{
  "horizontal_flip": true,
  "residual_init": "zero_last",
  "beta1": 0.9,
  "steps": 19300,
  "batch_size": 128,
  "weight_decay": 0.05
}
Rows from block 9 of a small image diffusion model, named by matrix and row number. Rows with one number belong to one neuron. Each number is 500 + 40 x the weight over its row's rms, rounded and kept within 0 to 999. All counts start at 0. Numbers have three digits each.
After each neuron's rows are labels from the 100 images, of 14976 (inputs lightly noised), where the neuron reaches its largest size: "strongest on" is what is common among them. Only what is clearly more common there than usual is listed. The data: capsule endoscopy frames (Kvasir-Capsule). In brackets: how many of the 100.
# gate: MLP gate (model.blocks.9.mlp.gate.weight, 384x192), inputs 96-191
# fc1: MLP up (model.blocks.9.mlp.fc1.weight, 384x192), inputs 96-191
# fc2: MLP down (model.blocks.9.mlp.fc2.weight, 192x384, transposed), outputs 96-191

gate.180:537528486465404581487501519495486490518531512467485544542460471499506559540501489436517601541497475529450548540476468561554456524523495517418489499475492527558558463530483561460514454504526444538481504429554450477485476533461424560511440533448534449461567489429537460533506484543527505460
fc1.180:493474501443456551445518484510495493523516520500505457496465468464520538532572501404518585497534440451476533541528474501516440558522508525433530454540453531498513493549508454483486450400544531475538586469556455499487517558501419502499518527485522400522594442436656492414563485514454489504
fc2.180:490477542517561459487545414528521453506544515500514518566510410499509506505537566480511484476497563509514471445502560496479481479521501488534518551464483473520448502483537480540478523544501557556495536513545511474544577505538500454506521556536506422499430546541569519562517530500439467523
strongest on: finding: ileocecal valve (53)

gate.344:564539541465512458491518527429456468477522527517526494546471465457489452505543496520495547525535483561508479488438447460497477470486498514558483477478473560488540437499536523468626501538497489481556534599484413440541525511564498483558459501470486531517470493386534472458468496526558488506
fc1.344:594506451454447522534491510473466492460539573507493511519445414522525429500548559458495582532506464516534505483413473479493488452517514543534511485453429443455556411480508519523560573534493451512514541558520481490459480540572542445489463509470527463517431536430570461483475468544528497490
fc2.344:476466450543502490486478499519528540537473519513476492445518482487561539494517556546495504466485573524491499438476511504535476539464475501449506516564509442503509486519561467522513465439474499508502546352508502589556507574451484446443462510492489433473487519525531409479541527474432476504
strongest on: finding: blood fresh (25)

gate.65:533456548534501471483520520577487500534477467579526478425473516496481569516531452528465456509446476511515494549524426547512508540545423455517533425485505481572495504564528511439486596542547538522504477504482504546548471545518562483518515405455524535391484528545443509473511517502388508456
fc1.65:531459533496464538455562418486442502424541506534508515488464479512523526532555477466469531549460409479471507587485415567483463528456492498576488539475429516512491477537532511520506563474480531507532494431512488472543461536415448511447509479524525499569484476553485524440498462551442485526
fc2.65:494545539468456558490466550563514495442475512510487498507471512489509512501478504448469585476515520438534522504493465477492460507548546491515543495494477509464486611487542508442392429570490583546492534506555451481462514442451567458514491500569539469502464542508512452523375450469551499566
strongest on: finding: foreign body (25)

gate.346:513524512481488496488438512495517507469514528508523568513579489491545518450495542450473575532506521486539578488531502471406502477539524567496532561509546469483512556505465511512445516570508510507535542524504435551539454512586507453437495484442558507490478492483533540479521475467435416516
fc1.346:527496522515559480464529466476467457537496416524537380471400535512509491531516466527519404490559519529442461553460488475584431504444433449496527446506513493519535455561525477446605521451489542501486489455478490452502541503458455547559510463517470495538529453525449521497521562541513556530
fc2.346:479493543493501525439395438543461489500495545534434502472586462464491536517476450499494496485471573494470453507518487485488488543541508449458521490556552624473479550516441448539500420469458601505456478473555460485434514471449450522555571504504442466506539544435460547466511558445503460469
strongest on: finding: ileocecal valve (30)

gate.80:592484488446490515553451562491494490508511553475522502466536476447478529442418476518466492496393494492477499499476588531546456422475513487597523471452468488497503513419520530561471541612521460463538556531512506476477478542542544455541534493526496498410480454581435505463553530485526500528
fc1.80:465509482486518513539532533473523539546516547477431506515559459495524506498401479582500467457485541492450512497491540463481524501550488520511535458467571571474514489486565528537498552534460425411528535562530452511453509520544549485578544516522529434385437515529508446527539548436493533517
fc2.80:482507456550512404561512494515538505526420485532552504485494496502471546478487461477526472497490491571526472517539568423539567566520476531517531470526544477552516421516498427497449499490497515484506458494486537569482440528466514535551459513508525535531514443475462540522528478409464546444
strongest on: finding: foreign body (41); finding: ileocecal valve (30)

gate.274:561505441490514518525487492483485525532547542500511517511491497512532427549461415447557505509480486420459546530510494539544457538497443506492522487462476552483537533534570520547458460512469510479435497522509458479511485514447507517555402553478513459356495492534439531473544568492500549520
fc1.274:497493442485473477487519503502523545473524509488510497543469507493521455545489441368568558534556459439483558542545433531546515491435480507473513480466465494499537528561537546510494434485449567489402463456470459480555498500429438493526398547486508505560524468526543539525532527507512521481
fc2.274:508516552472496522461472524530480468498573498504449572565518507488395445503454574501489526490526527503533564465473477494479537426485582520515605509529504508429425580529482477559481463456408479504509557486560451520489544504446421470539455467498469485446445536495505478533532480509536454587
strongest on: finding: pylorus (48)

gate.47:435476423513493412471517509534487533568434475524536450423525560506502500483492433480521538478491462510496470480496519523548551508479463474528561462511492478529523471461523525462555469507528566545437416537502507465492544519569568478617462455463534547404478482468439541541544526487408517430
fc1.47:512505539502463519445496416496501487426469514488525550471477447502545470500530518491464601571532463452519504551498448520486465446457491525550518567514445474427479520469515545537493501535486508518497536480536473464577468549441416525448499562538488504589494491515508524457507484550430492511
fc2.47:510487543447493552494435487464528464449555507533452486520547501449418443559442506434566545476500505519526522527444397515546469429549485476483501504529492524452455578437476530492487407465518570550450539510509482466463460526432476501536514437526505455499524516511502528476455493514554455515
strongest on: finding: pylorus (34)

gate.58:514535529515446472478498517517445479586511510484474511438462527517469486458600464534461541549560452443537526495557434436509581455523485516512527537461428527497538449488444435468546499523529511558508493489498406522549557474501486485490581462534470518478485415462588550424526471566547545532
fc1.58:509612509583487468531489464480434502535486531450552552463434518548550504452522470550385482527513427498528507494541472457447532471497495537487511511448473528504538419476436495483539556514491489535425510524521414487505513514536529546446542492523554524479439491520497493484563456554515504470
fc2.58:554542476492488480463582508498527489503504524526461566470578507454546489455472436513477511533461573540473501479531513513536470479522568545486550477479460520526437474464466518487443517426478479503547469394555491571532535539481512517547450562436493520504456433451431470494529448559530475498
strongest on: finding: ileocecal valve (44); finding: blood fresh (25)

gate.381:528491513544452527506430494487428492504525486522425511464461520475499550478572507491516520544457533454545505559500467516538475442475512505528580519474429473471482420442456502461564510487471495568449567423508460468502483496538432523506561435584478498465485466494470521399496463599586481535
fc1.381:399525533475487490469540491487583479430433488534511470503533491524499511558489503517430521476470490545515492477494547518474534597484501478429465556517568550481514605581501511564466503509470472451508435529477529505500535474448535458506478512494539574491517503525505508610471573441423530462
fc2.381:534470501467481601431494505486448524538501517600528467517492518460493550538436537433447512491517510530472529414516518571477452441498483469505432478473505542517489568487529497541539497488509492480495538479554461460537499574456494500502413489455470440480528533555484468544373515460448455426
strongest on: finding: ileocecal valve (27)

gate.275:529420497478547445533462535525501492457494553494539471525510511449447486444495484513469482491408529485516530457494527564544473486468512486527582448469520480495503545476523498572421530575515480500558569528512476473452475532479565416526490494509486456433481497520475472496525551502525557483
fc1.275:499522478501571486547516535522559462592497514480475493502560540515478526481403453588559470437509535532467488473535570544460555524554481505478515467500558516478484506510525496485474504506521416508477477593503520493467555473547597475550501445494537514395493523528486477564463521432482514455
fc2.275:440501483520552456492531529483555483587447492533555505493503480496477510467477493544488473482532502593507496503554532426536553514476515479501537495556527429545520449470518463490446496486491533473506457464514527553560477523474499505515504569499501533498498427421458515534543494399434533500
strongest on: finding: foreign body (31)

gate.85:467400511522471481452472520538488495484510548524515495475502465533593539524499409467472490520409495479451483513500476524472499515444501482561495477434510500563481461489537497518521562506468540459512494460477491549569467507497496516507490500501482480438423497547421522503576645538472565467
fc1.85:495546481489514534505520488471486517533459496485492548511575521504515482465456580595530409465547533478563561436477546429502497483605502521429475516500529538455519488469474504530519439522478430453569504526498516546445445541549508503490475511468497484383496507480511467462505497437555474543
fc2.85:460524454525554426460478521461571468523480539517558518495527478482476507508449465533510459489488526567520505451514530503536517488479484515536581467537519478531477494543486532553485508466501442493572482491506536563508436590485474487585492591492447505535462397429504469555511469398429528504
strongest on: finding: lymphangiectasia (33); finding: foreign body (27)

gate.233:522559562538449525504449554452548537538485468478528506469465430515464531510485507498503519552508485544526568583518486501499538496448511548560469540526478478469437554518558541498501500514536510519521485515531455473572437539473527525482463475564494496475532548498532553541429548513510558490
fc1.233:540533520478520498518480484508463434455489587463470562587485567497541471524492465484569514446525567511487466435506429504516476475484457518475548509448571445509512420476496463474390495488458534520468536469498495508485545524490524502516491505527525572482451587467517446509563516617511477450
fc2.233:511514420524472527491419488439480517539545505495554491535462517511479489557460463493494475471502498513458478578493458507468522563518545513491602449538480526463488569540517526534581468505497564438485457527472487484422458515462403448509504478463467488521476487442539524467563485495557485507
strongest on: finding: blood fresh (25)

gate.99:569429496524465487462534518521528565581593479568436530512498594524519516454456527531454531527456506512522488453479443513537460508498483464575526488444459619495484473502481551506487560491464532566537456414490461462538502566487591462511518436466493495410476473494506513538485524557477533505
fc1.99:488526411504512515476482431455521444475398476452574505445522522503446482511532471471529446509468488447521521512509537489503562580541522561464508544526534468531464527522518485447495456581562487406458548498476545550419490422501447493479487514510492577490550477495517505537534573443444450469
fc2.99:448504502520535510514505504508483505499424578460415532479542444487462510512560510557491482526474518516470495535480476535557479427487513445486529522549425496517512537478435572561499498466472482560437463512510518486568468442440499573491546491491492470484492466530467470510599488497482448519
strongest on: finding: ulcer (26)

gate.75:464495513549534464486485442511533506502465449573566510511492530487474572483517473508491496492472526530525475489514518492473532528528467514497496494526485503496415504492500476455540541535551477561474438506469514447539515500469538523548445458496522461411451567510430501496484592541518520445
fc1.75:522462508541504470479489458507501544473427507546536568473461494507512543476581508495460519494500495456465490531534505499559479543491487555534476516521477469542498484538504487468589577452514472536479499481473484461532517539464483570476463545518474489559457513541421483466472505572505521465
fc2.75:516489531480435591537433528463529533532518454536558500477431437482517432525415464469507539450532499500565533516514475482532490473524479526532562511548510519467471555444569465531473433502477543516501481541504509439577464486473448486520496467501421497517575465431468524466482479419509494465
strongest on: finding: pylorus (40)

gate.38:505454443536540535500519503524542506501463516487551548563473521493579524448517517520492572485505451443443512494533503480519496501456459454489529455483452590467518516447511515530508483466471563515489438497479481419526493493488535550460488527518514555454508484533442528493521500515463495506
fc1.38:514499523507431480478486501490426480475486520519474480406521493525431487576496520527517488498472524534564502533499556506495500498548513578495465584497541418574447439541471480459497499523551469422473542491503521590483503525506440475537485503475453442521486518479522475527469520486499514504
fc2.38:547522439507489480527428454465541468552500550536397521457535533549435434499443488563550520479469462522497527500527455552563494484505511448504438600513468486525475506523448494517481499467455472480513532507584507512489438442554456493493530466505555457473516553464504468475573542513490453511
strongest on: finding: pylorus (27)

gate.258:536590475523470536539504479526495495550490563456481507481442501548517548457501449518513532587541520425502519564549480450457500487493493552499564534450432492511527462447410511362521528490535514580439495438627410521520501501518504562435488439512543489453452524506590515449574452562492461543
fc1.258:520575501510460527559512483504475474556475567463464514484441487549501537436514463500513533605517460411530501571554458438465529452502521535477574506420417503525530460425401492406524556496492512554453542450641435505493506478537497555469520447518491435455459511495544481469575466561493469522
fc2.258:537492533526471470500480534508550439476509499452514518483509545447578437452433446475515512548458545548552497494525552487518516530517477538570585534458502507547446409490487455524421491399442451586467448505506506516528491463537489494580518526533544514531475474493533462519550471508454474505
strongest on: finding: ileocecal valve (26)

gate.236:532528482540520476516509521566525536519507464535559420556445489450508474473427519521490510487420527481514501473554503504520512445513506484513516402536522604529572549549529462529537512462510552550443475506427490405494504554438486495546436497434517469373511508502543534510483578532500507481
fc1.236:479443527497469474465448458445500494396505521492534594501513433541588493474541552525409517513512469441491488534495387503451445441539503575497563552513454567449495472488485515558491526522546504496509545523564471467477503560446468490436524520540505530563516469501505546484485533502526499573
fc2.236:565490556472535568465436468574523437473562535580457503541508468426429471563423542453534560484415510569532516487424490573531508519452488503498485488532493489470410510490500539557501457464494577484461489514471510448466518492450482514590498478518429555533487526496551526465432485512526506505
strongest on: finding: foreign body (27)

gate.294:538445445579408563466440481531484533492516502473552524489476491493566517479453489499460534495422527496453506469487417591470397432478526516551458551566503502503459544528496508537458477503510466523570528460511489462526470548526503542446489443494454518494512573443496499497533513482510467477
fc1.294:463552587489610483560568517543511485485470527496555481507513481531513514487463496486508421473614602513587469536516558414508535488451425495511540468507644512523481472529483528482487540552499497474487554508499509511554509506555464465479464516455478490499507506532430504493452540497471504504
fc2.294:534522542496388565441532584524429490610526471488478436428479553510509545545463454497443457484531455474507511515470519486442513490487553519544548491567444525442457569585527495506534524508495447526454466470492463520463463476466444525453528397503517513518584535519483485479531446516545469488
strongest on: finding: ileocecal valve (25)

gate.280:535472518504500471522525487431489580521425506480529508518509445464572495594431506454452486485509496411487542446505545580492467502477502476547502548471479516505505552525542549490559486495475507474448487484537478439518527537502546492502515531467490435412448535543464471454539590558465508538
fc1.280:535443510524489570535480492521406531544447477484484465478520566417450473541456537572462474422550500505491522501533470454493539548569461461512463551530526519516472494451528431479512506462595506524554460520493498474456508472534499566499535528513523521442568579504577478420466493462516474492
fc2.280:434480481544494454514488477492606482487421482550529532434521446527535512513472460508512497496383505531521507490587514456506530546504470489498562491499550491557489494483473459429439486455489507480488512468490539565523395508460494494545521585485467497524504422478440500553499456409428530468
strongest on: finding: ulcer (28)

gate.92:487532510587453521571509477501502522565506539431473512464491486471475533502485476476536469463571444468440542537515506513478475607485492476475492575514514554531507547599541564519545525458437512454496509579465510450519449491502490529454456488399484419475521496452485478532515499537478537458
fc1.92:496513488415527480467496507517531481434520445533515541514517508494549498443605516540483521544456535502565503497536469414489476402530580542515528504456486496457524448398472441502535478537523492511514483450570474528455506507519432437550523522579566508444440446566498509444541530502549466566
fc2.92:465484446588493512503482475481453526523423515484461512492489497573529506524594480541531504505550448548515442441513455500499495501449563464559484552511555518583592503519492498479517494498483522522463499468487528590521433468507515482477602421453496528554483592485537459536516473552523522489
strongest on: finding: ileocecal valve (27)

gate.66:601482521429517556481466536509514487530507497521499493498535481466482551495392541524539496511424525461487466469464576555515468482489476480544555476496547481452434562438525514592423499574545492542489542525500507471503510516506567419564484480506514478345508539536498528499493572501457499512
fc1.66:514496493494590471563523522496556480575537533476488505532525528478457489471426437582523464457487539535463516500500566543531561506524495471468554431486557514481498541462523479515485510509490441503473523598495529465461523497541562471528502435479507521402480534531541469546506566436486496475
fc2.66:477505485551531458565486542470515471548437496570535475529510480493451484461477483505533445459460541596480498509562550460540548540526499515511556466548542433560517455465493451462434503488490530455445461486443515539527471529476522523517532529514520522487475437460459522521528505439459549471
strongest on: finding: pylorus (25)

gate.202:511427473481438506506469523443492560529533482467492390584480525513566489499460433443527485559464507501549542524502461498519433477514485493467452440490428466512526422500501455431482558554519481536474434505481540501509546461496481563497448482495422433438505501555481485535457530505520516497
fc1.202:469496461492496477509505580539562491435503457457551540455475466482479555477511474496554536487425494553480412440581491438527481471451570476479575467494510506567568523489485468501490434472504510455541439438530518537472471538537463516518539482415551506416514502521468560451510599481489533435
fc2.202:483523474488457518551532431569578538533569459583470509542522515519477508561451496501502536480463536535491481489494558551448547512503442530497514471415483465493459544477445562475424550486497482492540544522569496418570521546552536488495436539474501550526485462524525503459494516495504577485
strongest on: finding: reduced mucosal view (36)

gate.279:468553539493478518430503531534596524502524450518460470492515493508485468507479508542451493466462606551489456513536515501503520557535514451492512456524500552458505564575428480496553448510498494435479513502461498486532495500509482488565512495501395469509519401491495541472544562462508487512
fc1.279:420514603576498512482498475471476491480464473465479424507519489540498510510485504560504491535481530528411464508539525527521531526501596473515510443490477557517549506525458473550491474487564476503524444514506487498573483536460459528527507493500399505467490512555471542469547492525496490471
fc2.279:522566489528504539515475510504534457465547481529487462538491512464510431523425412516460470483525505478448539547518530442526483474569522555459473501450514492506485516443480495405461438522560509517592550512580491534427480539492421526555432516485525506509465410455458462466548498542509516537
strongest on: finding: ileocecal valve (25)

gate.102:493476473463539561561502489462429576564511595503486512549490555514469474464506486484542514523486422454489489508476498564505484556464522487499550474504498529516558485564504563537513488481449521475486549489591532477484553503467549495533418460486562461401504496419537506566545504476537511471
fc1.102:483512495538545462482428551564589409484486468531512479468560473465515501511487514542441504462480542542484532460514578481418539439539483506549510451499489481464432546427493470466390518563569415489544486572459467502464465465612544481545544520473469501475453530611505458462535507500502533509
fc2.102:462499410528484477505470551497549476490492495492482454467490512556500471457513457521543510478485429552446520549503488498492500479527509466549517526521496432519494482528499576484477508490496543506443536491444504515464519410510563491541500510465516492464523542489545489516575534464483540481
strongest on: finding: blood fresh (31)

gate.118:512489471441550469503488573499496540584468486551534399498593499518545528522440522520493427471519522482486546424447494494487530477531473511546501464544547562459542487540548467443522502460504549518474502454442501467519465524466600501552536484457460518453437464557450488442464473504508519462
fc1.118:521491462411490504485476492496483525494471458548510477548554489520559500509528535424473466489503449501501559433471460527527523482469453554551488529538483545476599458530546462433576472466461584511487557403435468452536479478477516520435526545494486529574486431561480493456498453550537495495
fc2.118:553499545471485557577409564561485458479512526556465556489485525463579458471491491536473489453504526449468491440506554452507539438455507507415541506516515560509443453508527474524512552425413494509514508454442537493458525562499468432484523494552433517465492457492484496492500480516536416512
strongest on: finding: ileocecal valve (49)