From a checkpoint of a small image diffusion model: 19300 steps.
Rows from block 10 of a small image diffusion model, named by matrix and row number. Rows with one number belong to one neuron. Each number is 128 + 24 x the weight over its row's rms, rounded and kept within 0 to 255. All counts start at 0.
After each neuron's rows are labels from the 100 images, of 14976 (inputs lightly noised), where the neuron reaches its largest size: "colour at peak" is the nearest of a few named colours to the mean colour under the peak. Only what is clearly more common there than usual is listed. The data: capsule endoscopy frames (Kvasir-Capsule).
# gate: MLP gate (model.blocks.10.mlp.gate.weight, 384x192), inputs 0-95
# fc1: MLP up (model.blocks.10.mlp.fc1.weight, 384x192), inputs 0-95
# fc2: MLP down (model.blocks.10.mlp.fc2.weight, 192x384, transposed), outputs 0-95

gate.187 [141 107 109 134 136 107 150 146 119 162  98  94 104 139 162 125 166 122 164 139 141 153 126 151 165  94 105 122 154 129 124 129 127 163 106 124 150 162 135 126 153  93 128 142 123 132 107  89 116 134 152 109 120 127 197 164 156 134 132 117 159  96  98 122 133 158 152 124 141 114 153 101 144  77 132 142 123 111 138 141 109 113 151 145  82 120 162 106 124 130 123  80 143 158 122 127]
fc1.187 [123 107 109 149 105 155 118 133 112 132 105 104 138 151 152  78 162 142 153 127 156  99 116 113 164  93 135 134 123 132 120 139 147 158 159  99 133 153 172 131 119 146 132 121 123 168  95 102 128 184 140  60 115 112 122 105 119 131 171  95 130  93 105 106 141 153 170  85 117 160 154 129 146 106 163 147 143 106 131 118 134 115  67 117 160  82 115 131 110 171 112 150 135 146 120 155]
fc2.187 [129 136 113 142 132  77 136 134 136 125 140 103 142  79 136 122 139 170 115  88 124 157 106 155 135 129  90 130  92 147 134 127 132 125 106 159 134  98 127 126 138  97  91 150 151 153 118 165 146 123 119 136 127 129 184 151 169 132  90 127 103 126 122 130 145 103  84 145 149  90 127 116 134 135 110 133 151 115 153 114  88 144 154 149 106 160 156 126 109 125 118 153 157 147 128 139]
colour at peak: grey

gate.347 [138 132 158 115 136 134 169 128 140 168 138 151 122 113 139 131 159 144 146 125 133 100 141  96 123  95 110 130 127 128 124 163 106 133 109 136 115 142 204 126 153 133 137 105 135 174  78 134 147 147  97 103  83 146  94 118 125 114 119 139 100  91 163 121 106 112 107 165 160 147 115  96 165 145 160 162 125 153 122  80 137  96 142 128 127 128 143 107 107 113  70 116 126 141 132 159]
fc1.347 [156 127  97 127 115  98 113  91 154  80 133  90 155 132  86 118  92 122 120 122 130 170 116 133 141 147 159 120 133 136 143 128 130  99 130 142 130 109  60 121 126 151 122 161 146 114 157 133 121 148 180 126 142 117 186 161  96 146 128  99 151 188  90 121 139 102 162 140 105 126 161 130 112  99  69  97 136 114 118 163 140 146 120 146 136 132 132 113 150 116 174 135 133 146 110  79]
fc2.347 [106 148 147 125 122 137 109 160 106 131 112 116 104 160 109 122 123 165 116 147 131 163 133 138 120 116 153 120 125 120 163 154 140 150  96 116 146 103 156 138 128 139 121 116  94 132  76 126 133 109  50  84  75 186 103 121 166 132 123 128 154 102 122 126  96 130  93 128 108 105 127  86 172 140 129 170 101 113 109 117 106 128 171 133  98 112  97 139  87 132  95 134 117  89 116 138]
colour at peak: black

gate.202 [119 124 131 147 133  94 152 135 162 172 142 113 113 134 134 116 114 107 128 117 171 144 144 142 113 146 112  85  94 112 120 126  79 139 161  90 118 109 169 113 145 150 124 173 113 120 190 110 143 146 127 127 106 182  90 123 104 184 135  81  93 117 114 115 116 126 136 131 153 145 142 174 133 139 158 117 158 101 117 113 155 113 148 104 148 106  50  90 129 121 103 108 128 138 161 130]
fc1.202 [142 117 100 119 110 162 155 122 111 192 108 117 130 140 111 113 126 114 142 124 119 126 142 108 121 121 102 141 144 154 136  95  90 149 124  91 103 104 107 143  89 131 121 137 124 192 136 158 154 142 146 114 101 135  86 152 111 126 109 151 106 130 123 100 133 163 133 141 152 119 117 125 132 104 127 113 116  99 131 143 136 140 145 136 123 106 156 108 121 145 117  95 126 146  84 111]
fc2.202 [ 86 107 105 112 126 111 150 104 111 146  90 131 126 111 111  91  72 144 145 130 132 102 140 196 109 154 138  94 124 130 115 156 151 110 130 124 140 116 113 134 172 125 117 116 123 133 147 138  96 152 126 157 133 149 122 102 125 134 112  56 113 128 116 138 153 140 139 173 143 130 130 105 194 132 169 145 135 107 104 100 138 163 125 104 154 129  69  90 129 155 131 109 120 162 115 125]
colour at peak: grey

gate.45 [137 141 102  76 153 141 131 103 145 144 133 114 169 157 152 147 136 105 131 125 190 120 132  65 116 104 167 111 106 137 107 151 136 141 125 102 139 119 204 122 144 122 146 102 120 208 112 152 147 162 128  96  81 145 106 121 123 154 109 124 149  95 159  83 115 102 131 180 121 110 104 137 175 178 132 169 147 132 124 131 168 141 173 112 166 145 139  63 106 107  94  91 103 111 141  80]
fc1.45 [133 114 130 169 104 131 139 128 152 126 132 141  95 128 129 157 104 148 134 182  85 123 114 145 142 163  81 134 137 120 118 127 106  78 119 154 124 124  80 106 113 177 126 187 150  94 129 119 136 138 113 125 127 130 138 138 112 115 160 106 121 128  98 110 122 123 130 140 125 125 131 115 115  93 107 108 130 137 108 138  98 132  77 104 144 127 140 143 120 171 136 138 151 160 128 138]
fc2.45 [106  97  78 100 118 104 149 125 137 141  87 110 117 133 105 114 116 126 127 153 135 128 172 178  97 175 137 121 115 120 124 177 167  99 134 123 121  90 155 157 124 109 119 113 136 122 134 154  87 145  89 116 133 139 128  98 155 110 114 121 180 109 144 174 133 125 115 158 133 105 141 147 197 126 116 154  97  92 113 125 161 170 100 121 146 124  70  83 105 160 101 119 136 143 108 126]
colour at peak: black

gate.229 [109 166 116 147 108 124 149 146 106 113 108 144  66 157 103 122 121 100 127 112 141 156 128 158  96 110 126 140 130 106 150  45 167 142 118 116 117 132 115 132 143 154 131 126 102 116 125 125 163 126 126 129 170 107 126 148 134 116 147  99 102 124 132 119 113 124 163 159 162 142 128 153 120 103 161 118 135 111  95 172 113 134 166 132 150  65 111 160 139 106 123 121 173 120 143 132]
fc1.229 [ 92 120 148 125 110 132 140 152 125 113 148 141  79 100  96 112 122  85 145 132 127 173 136  88 106 127 148 149 142 119 135 106 119 168 105 160 152 134 115 127 141 181 124 115 110  97 120 122 143 127  85 132 120  94  98 192 164  91 152 131  75 153 136 140  82 150 111 138 150 126 154  75 116 113 170 137 106 148  93 152 100 123 133 169 135 108 111 129 147 150 135 116 144 133 150 140]
fc2.229 [136 135 129 128 131 123  88 160 135 135 125 155 107  76 112 154 121 109 158 156 171  95 113  90 147 130 155 105 144 132 154 150 141 124 125 110 141 133 130 120 141 152 125 117 113 142 108 153 127 147 145  98 154 179 128 135 122 151 147 100 109 100 135 153 151 131 156 130 136 113 152 113 168  83 118  88 102 130 120 100 167 128  96 134 156  96 119 113  88 191 110 142 180  96 175 124]
colour at peak: black

gate.148 [137 101 129 119 132 117 141 160 144 179  99 119 116  97 114 118 134  81 165 139 104 132  96 104 141 106 148 147 135 153 125 137 100 109 103 178 133 114  86 162  95 162 118 134 121 130 131 163 129 129  38 129  97 120 138 135 142 164 162 164 140 111 133 140 157 136 162  88 138 121 147 113 135 140 182 158 111 117 139 122 127 117 131 156 117 138 117  81 151 117 109 160 149 142 104 123]
fc1.148 [ 91 134 150 118  81 131 135 212 127 128 161 117 127 109 101 135 152  99 156 124  86 132 108 132 104 128  92  76 119 144 117 129 148 108 126 124 139 137 116  97 125 176 120 163 152  79 129 158 132 139  61 100 128 147 156  92 137 139 147 130 112 116 143 156 153 164 120 105 126 106 139 104 110 105 157 124 111 120 136 111 108 140 150 119 104 136 128 164 153  95 137 150 141 108 141 186]
fc2.148 [155 141  97 150 122  92 109  61 107 114 143 143 140  82 129 113 119 150  65 112 123 106 112 161 147 156 105 125 120 115 116  87 132 107 161 126 121 148  98 114 125 118 129  93  93 140 136  70 123 141 221 167 169  71 111 141 134 100 100 143 111 139 144 122 120 122 118 151 143 169 128 197 133 128 112 120 152 137 136 126 142 110  96 145 160 109 163 124 139 137 148 110 125 137 158 144]
colour at peak: black

gate.99 [130  61 145 123 123  86 128 111 161 165 121 164 136 132 133 119 175  90 154 135 174  84 140 172 146  97 108  78 136 106 119 125 156 149 131 157  99 115 133 117  68 147 125 139 134 131 138 114 121 164 102 107 125 124 159 121 132 135 144 145  94 166 128 122 126 128 120 155  85 157 154 160 123 107 133  80 180 152  88 104 149 116 141  87 147 145 101 130 154 153 129 150 152 131 140 138]
fc1.99 [132 152 103 118 123 153 147 132 123 120 167 106 120 139 131 152 105  84 149 137  97 135 112  91 147 158 129 134 142 165 134 125  67  94 115 112 146 106 100 168 166 130 110 147 113  65 135 155 123 110  71 191 125 135 107 133 128 112 130 145 128 120 157 132 133  90  95 170 142 103 119 114 106 118 145 141  93 130 151 146 115 137 155 164  76 136 109  97 141  96 130 113  95 113 132 110]
fc2.99 [102 108 135 126 125 113 122 156 130 125 167 165 136  81 111 150  83 143 131 130 154 137 102 109 141 149 120 136 155 133 141 167 140  60 140  93 127 172 102 129 155 155 111 128 126 181 111 109 155 137 172 125 131  87 116 118 107 141 146  97 113 133 104 134 188 141 132 154 150 131 105 122 101 114 128 135 145 146 135 149 128 106 115 149 124 129 135  91 128 144 108 140 156 138  76 162]
colour at peak: black

gate.278 [135 114 104 165 116  99 101 139 109 119 128 123 117 165  78 125 120 124 111 115 122 107 128 157 149 150 171 103 140 127 132 111 114 138 116 112 111 130  88 125 108 130 109 114 146 122 103 126 127 118 141 186  99  89 110 144 160 139 150 125 124 147 122 136 145 109 136 145 163 117 132 100 106 138 128 156 145 121 136 129 112 135 123 158  98 129 123 101 138 101 150 172  92 135 150  68]
fc1.278 [101 131 116 100 131 138  98 126 109 142 163 172 124 119 127 159 169 110 125 148 121 146 130 119 120  88  97  87  95 146 178 107 110 139 164 100 115 118 166 111 131  81 134 132 124 132 111 152 120 132 131  67 129 109 160 107 111 106  74 148 129 155 151  80 148 143 120 106 146 117 103 169 141  87 116  93 149 126 147 107 141 108 131 130 130 125 107 174 169 128 150 170 125  98  95 145]
fc2.278 [133 105 117 168  88 136 130 142 103 100 102 114  90 142 124 137 113 141 130 124 119 152 158 193 107 118 109  86 111 134  98 169 144 142 126 132 140 108 128 135  85 122 105 144 135 154 136 141  87 136 121 157  63 101 129 139 122 127  95 102 131 153  93 156  95 147 132 146 131 135 120 133 161 122 127 182 156 121 104  72 126 140 122 122 111  91 130 152 131 105 118 138 106 131  90 136]
colour at peak: black

gate.330 [ 74 111 123 137 138 124 121 140 127 169 169 107 116 163 141 149 118 102  84 169 144 125 132 111  69 155 102 106 126 109 106 129  90 120 146 105 118 111 145 147 186 169 159 100 110 129  87 118  97 155 123 118 111 130 155 141 151 129 119 166 148 123 130  88 124 123 133 215 130 173 161 137 130 142 150 127 156  95 121 105 145 136 157 104 168 149 106 134 131 136 125  88 132 100 164 134]
fc1.330 [170 106 122 158 115 137 121 116 174  90 154 159 122 124 100 146 122 135 132 157  91 130 112 104 140 159 142 136  88 118 116 161 131 114 113 129 147 127 129  87 107 161 129 193 113 144 146  98 125 150 148 120  96 140 127 119 104 164 185 124 114 121  97 112 144 131 111 169 109 124 113 138 148 146 105 143 164 137 117 135 100 127  97 100 151 146 158  97 104 169 104 126 114 140 125 154]
fc2.330 [ 96 133  80 105 129 107 141 116 157 144 136 148 129 113  99 118  84 117 127 158 131 152 149 181 108 158 137 129 158 122  91 174 152  78 135 126 130  92 143 152 139 132 114 107 114 136 138 157 106 172 138  96 170 127 141 118 149 136 101  99 133 133 141 137 130 114 110 169 142 125 147 117 206 127  98 129 102 103 108 119 124 160  93 106 171 146  89 107 114 159 156 110 151 174 117 136]
colour at peak: black

gate.303 [ 98 111 147 157 174 140 111 147 140 123 112 120 144 121 127 130  89 114 141 118 137 159 139 116 106 101 161 146 106 150 134 176 152 126 160 136 154 157 135  96 151  98 128  98 116 164  94 147 161 141 154  97 139  97 112 136 118 168 115 140 139 147  79 135 126 127 131 123 143 154  87 123 127 123 111 129 138  82  95 120 111 110  78 121 171 163 124 153 105 168 121 140 115 151 132 114]
fc1.303 [117 105 147 142 148 146  94 130 130 130  94 120 115 118 121  97  77 148 129 150 150 117 109 123 148 142 146 141 157 126 131 155 148 161 171 102 125 160 102 108 153 123 131 116 124 146 122  86 136 166 153  96 145 114 108 126 109 136 119  87 126 147  65 123 156 152 121  81 120 178 141  88 145 143 136 128 162 130 122 106 125 133  79 106 175 129 133 168 137 167 132 131 137 136 127 105]
fc2.303 [111  91 107 166 135 103 188 100 176 128 118 120  96 184 124 139 131 123 130  91 111 180 130 135  89 127 111 134 121 101 155 119 133 150 135 110 164 215 147 129 160 129 137 133 134 135 128 142 136 128 139 126 104 140 123 165 145 109 106 140 198 109 129  98 109  68 102 159 175 140  85 132  78 123 142 128 152 149 124  92 106  92 139 148 146 147 136 110 134 109 141 120 167 110 117 137]
colour at peak: grey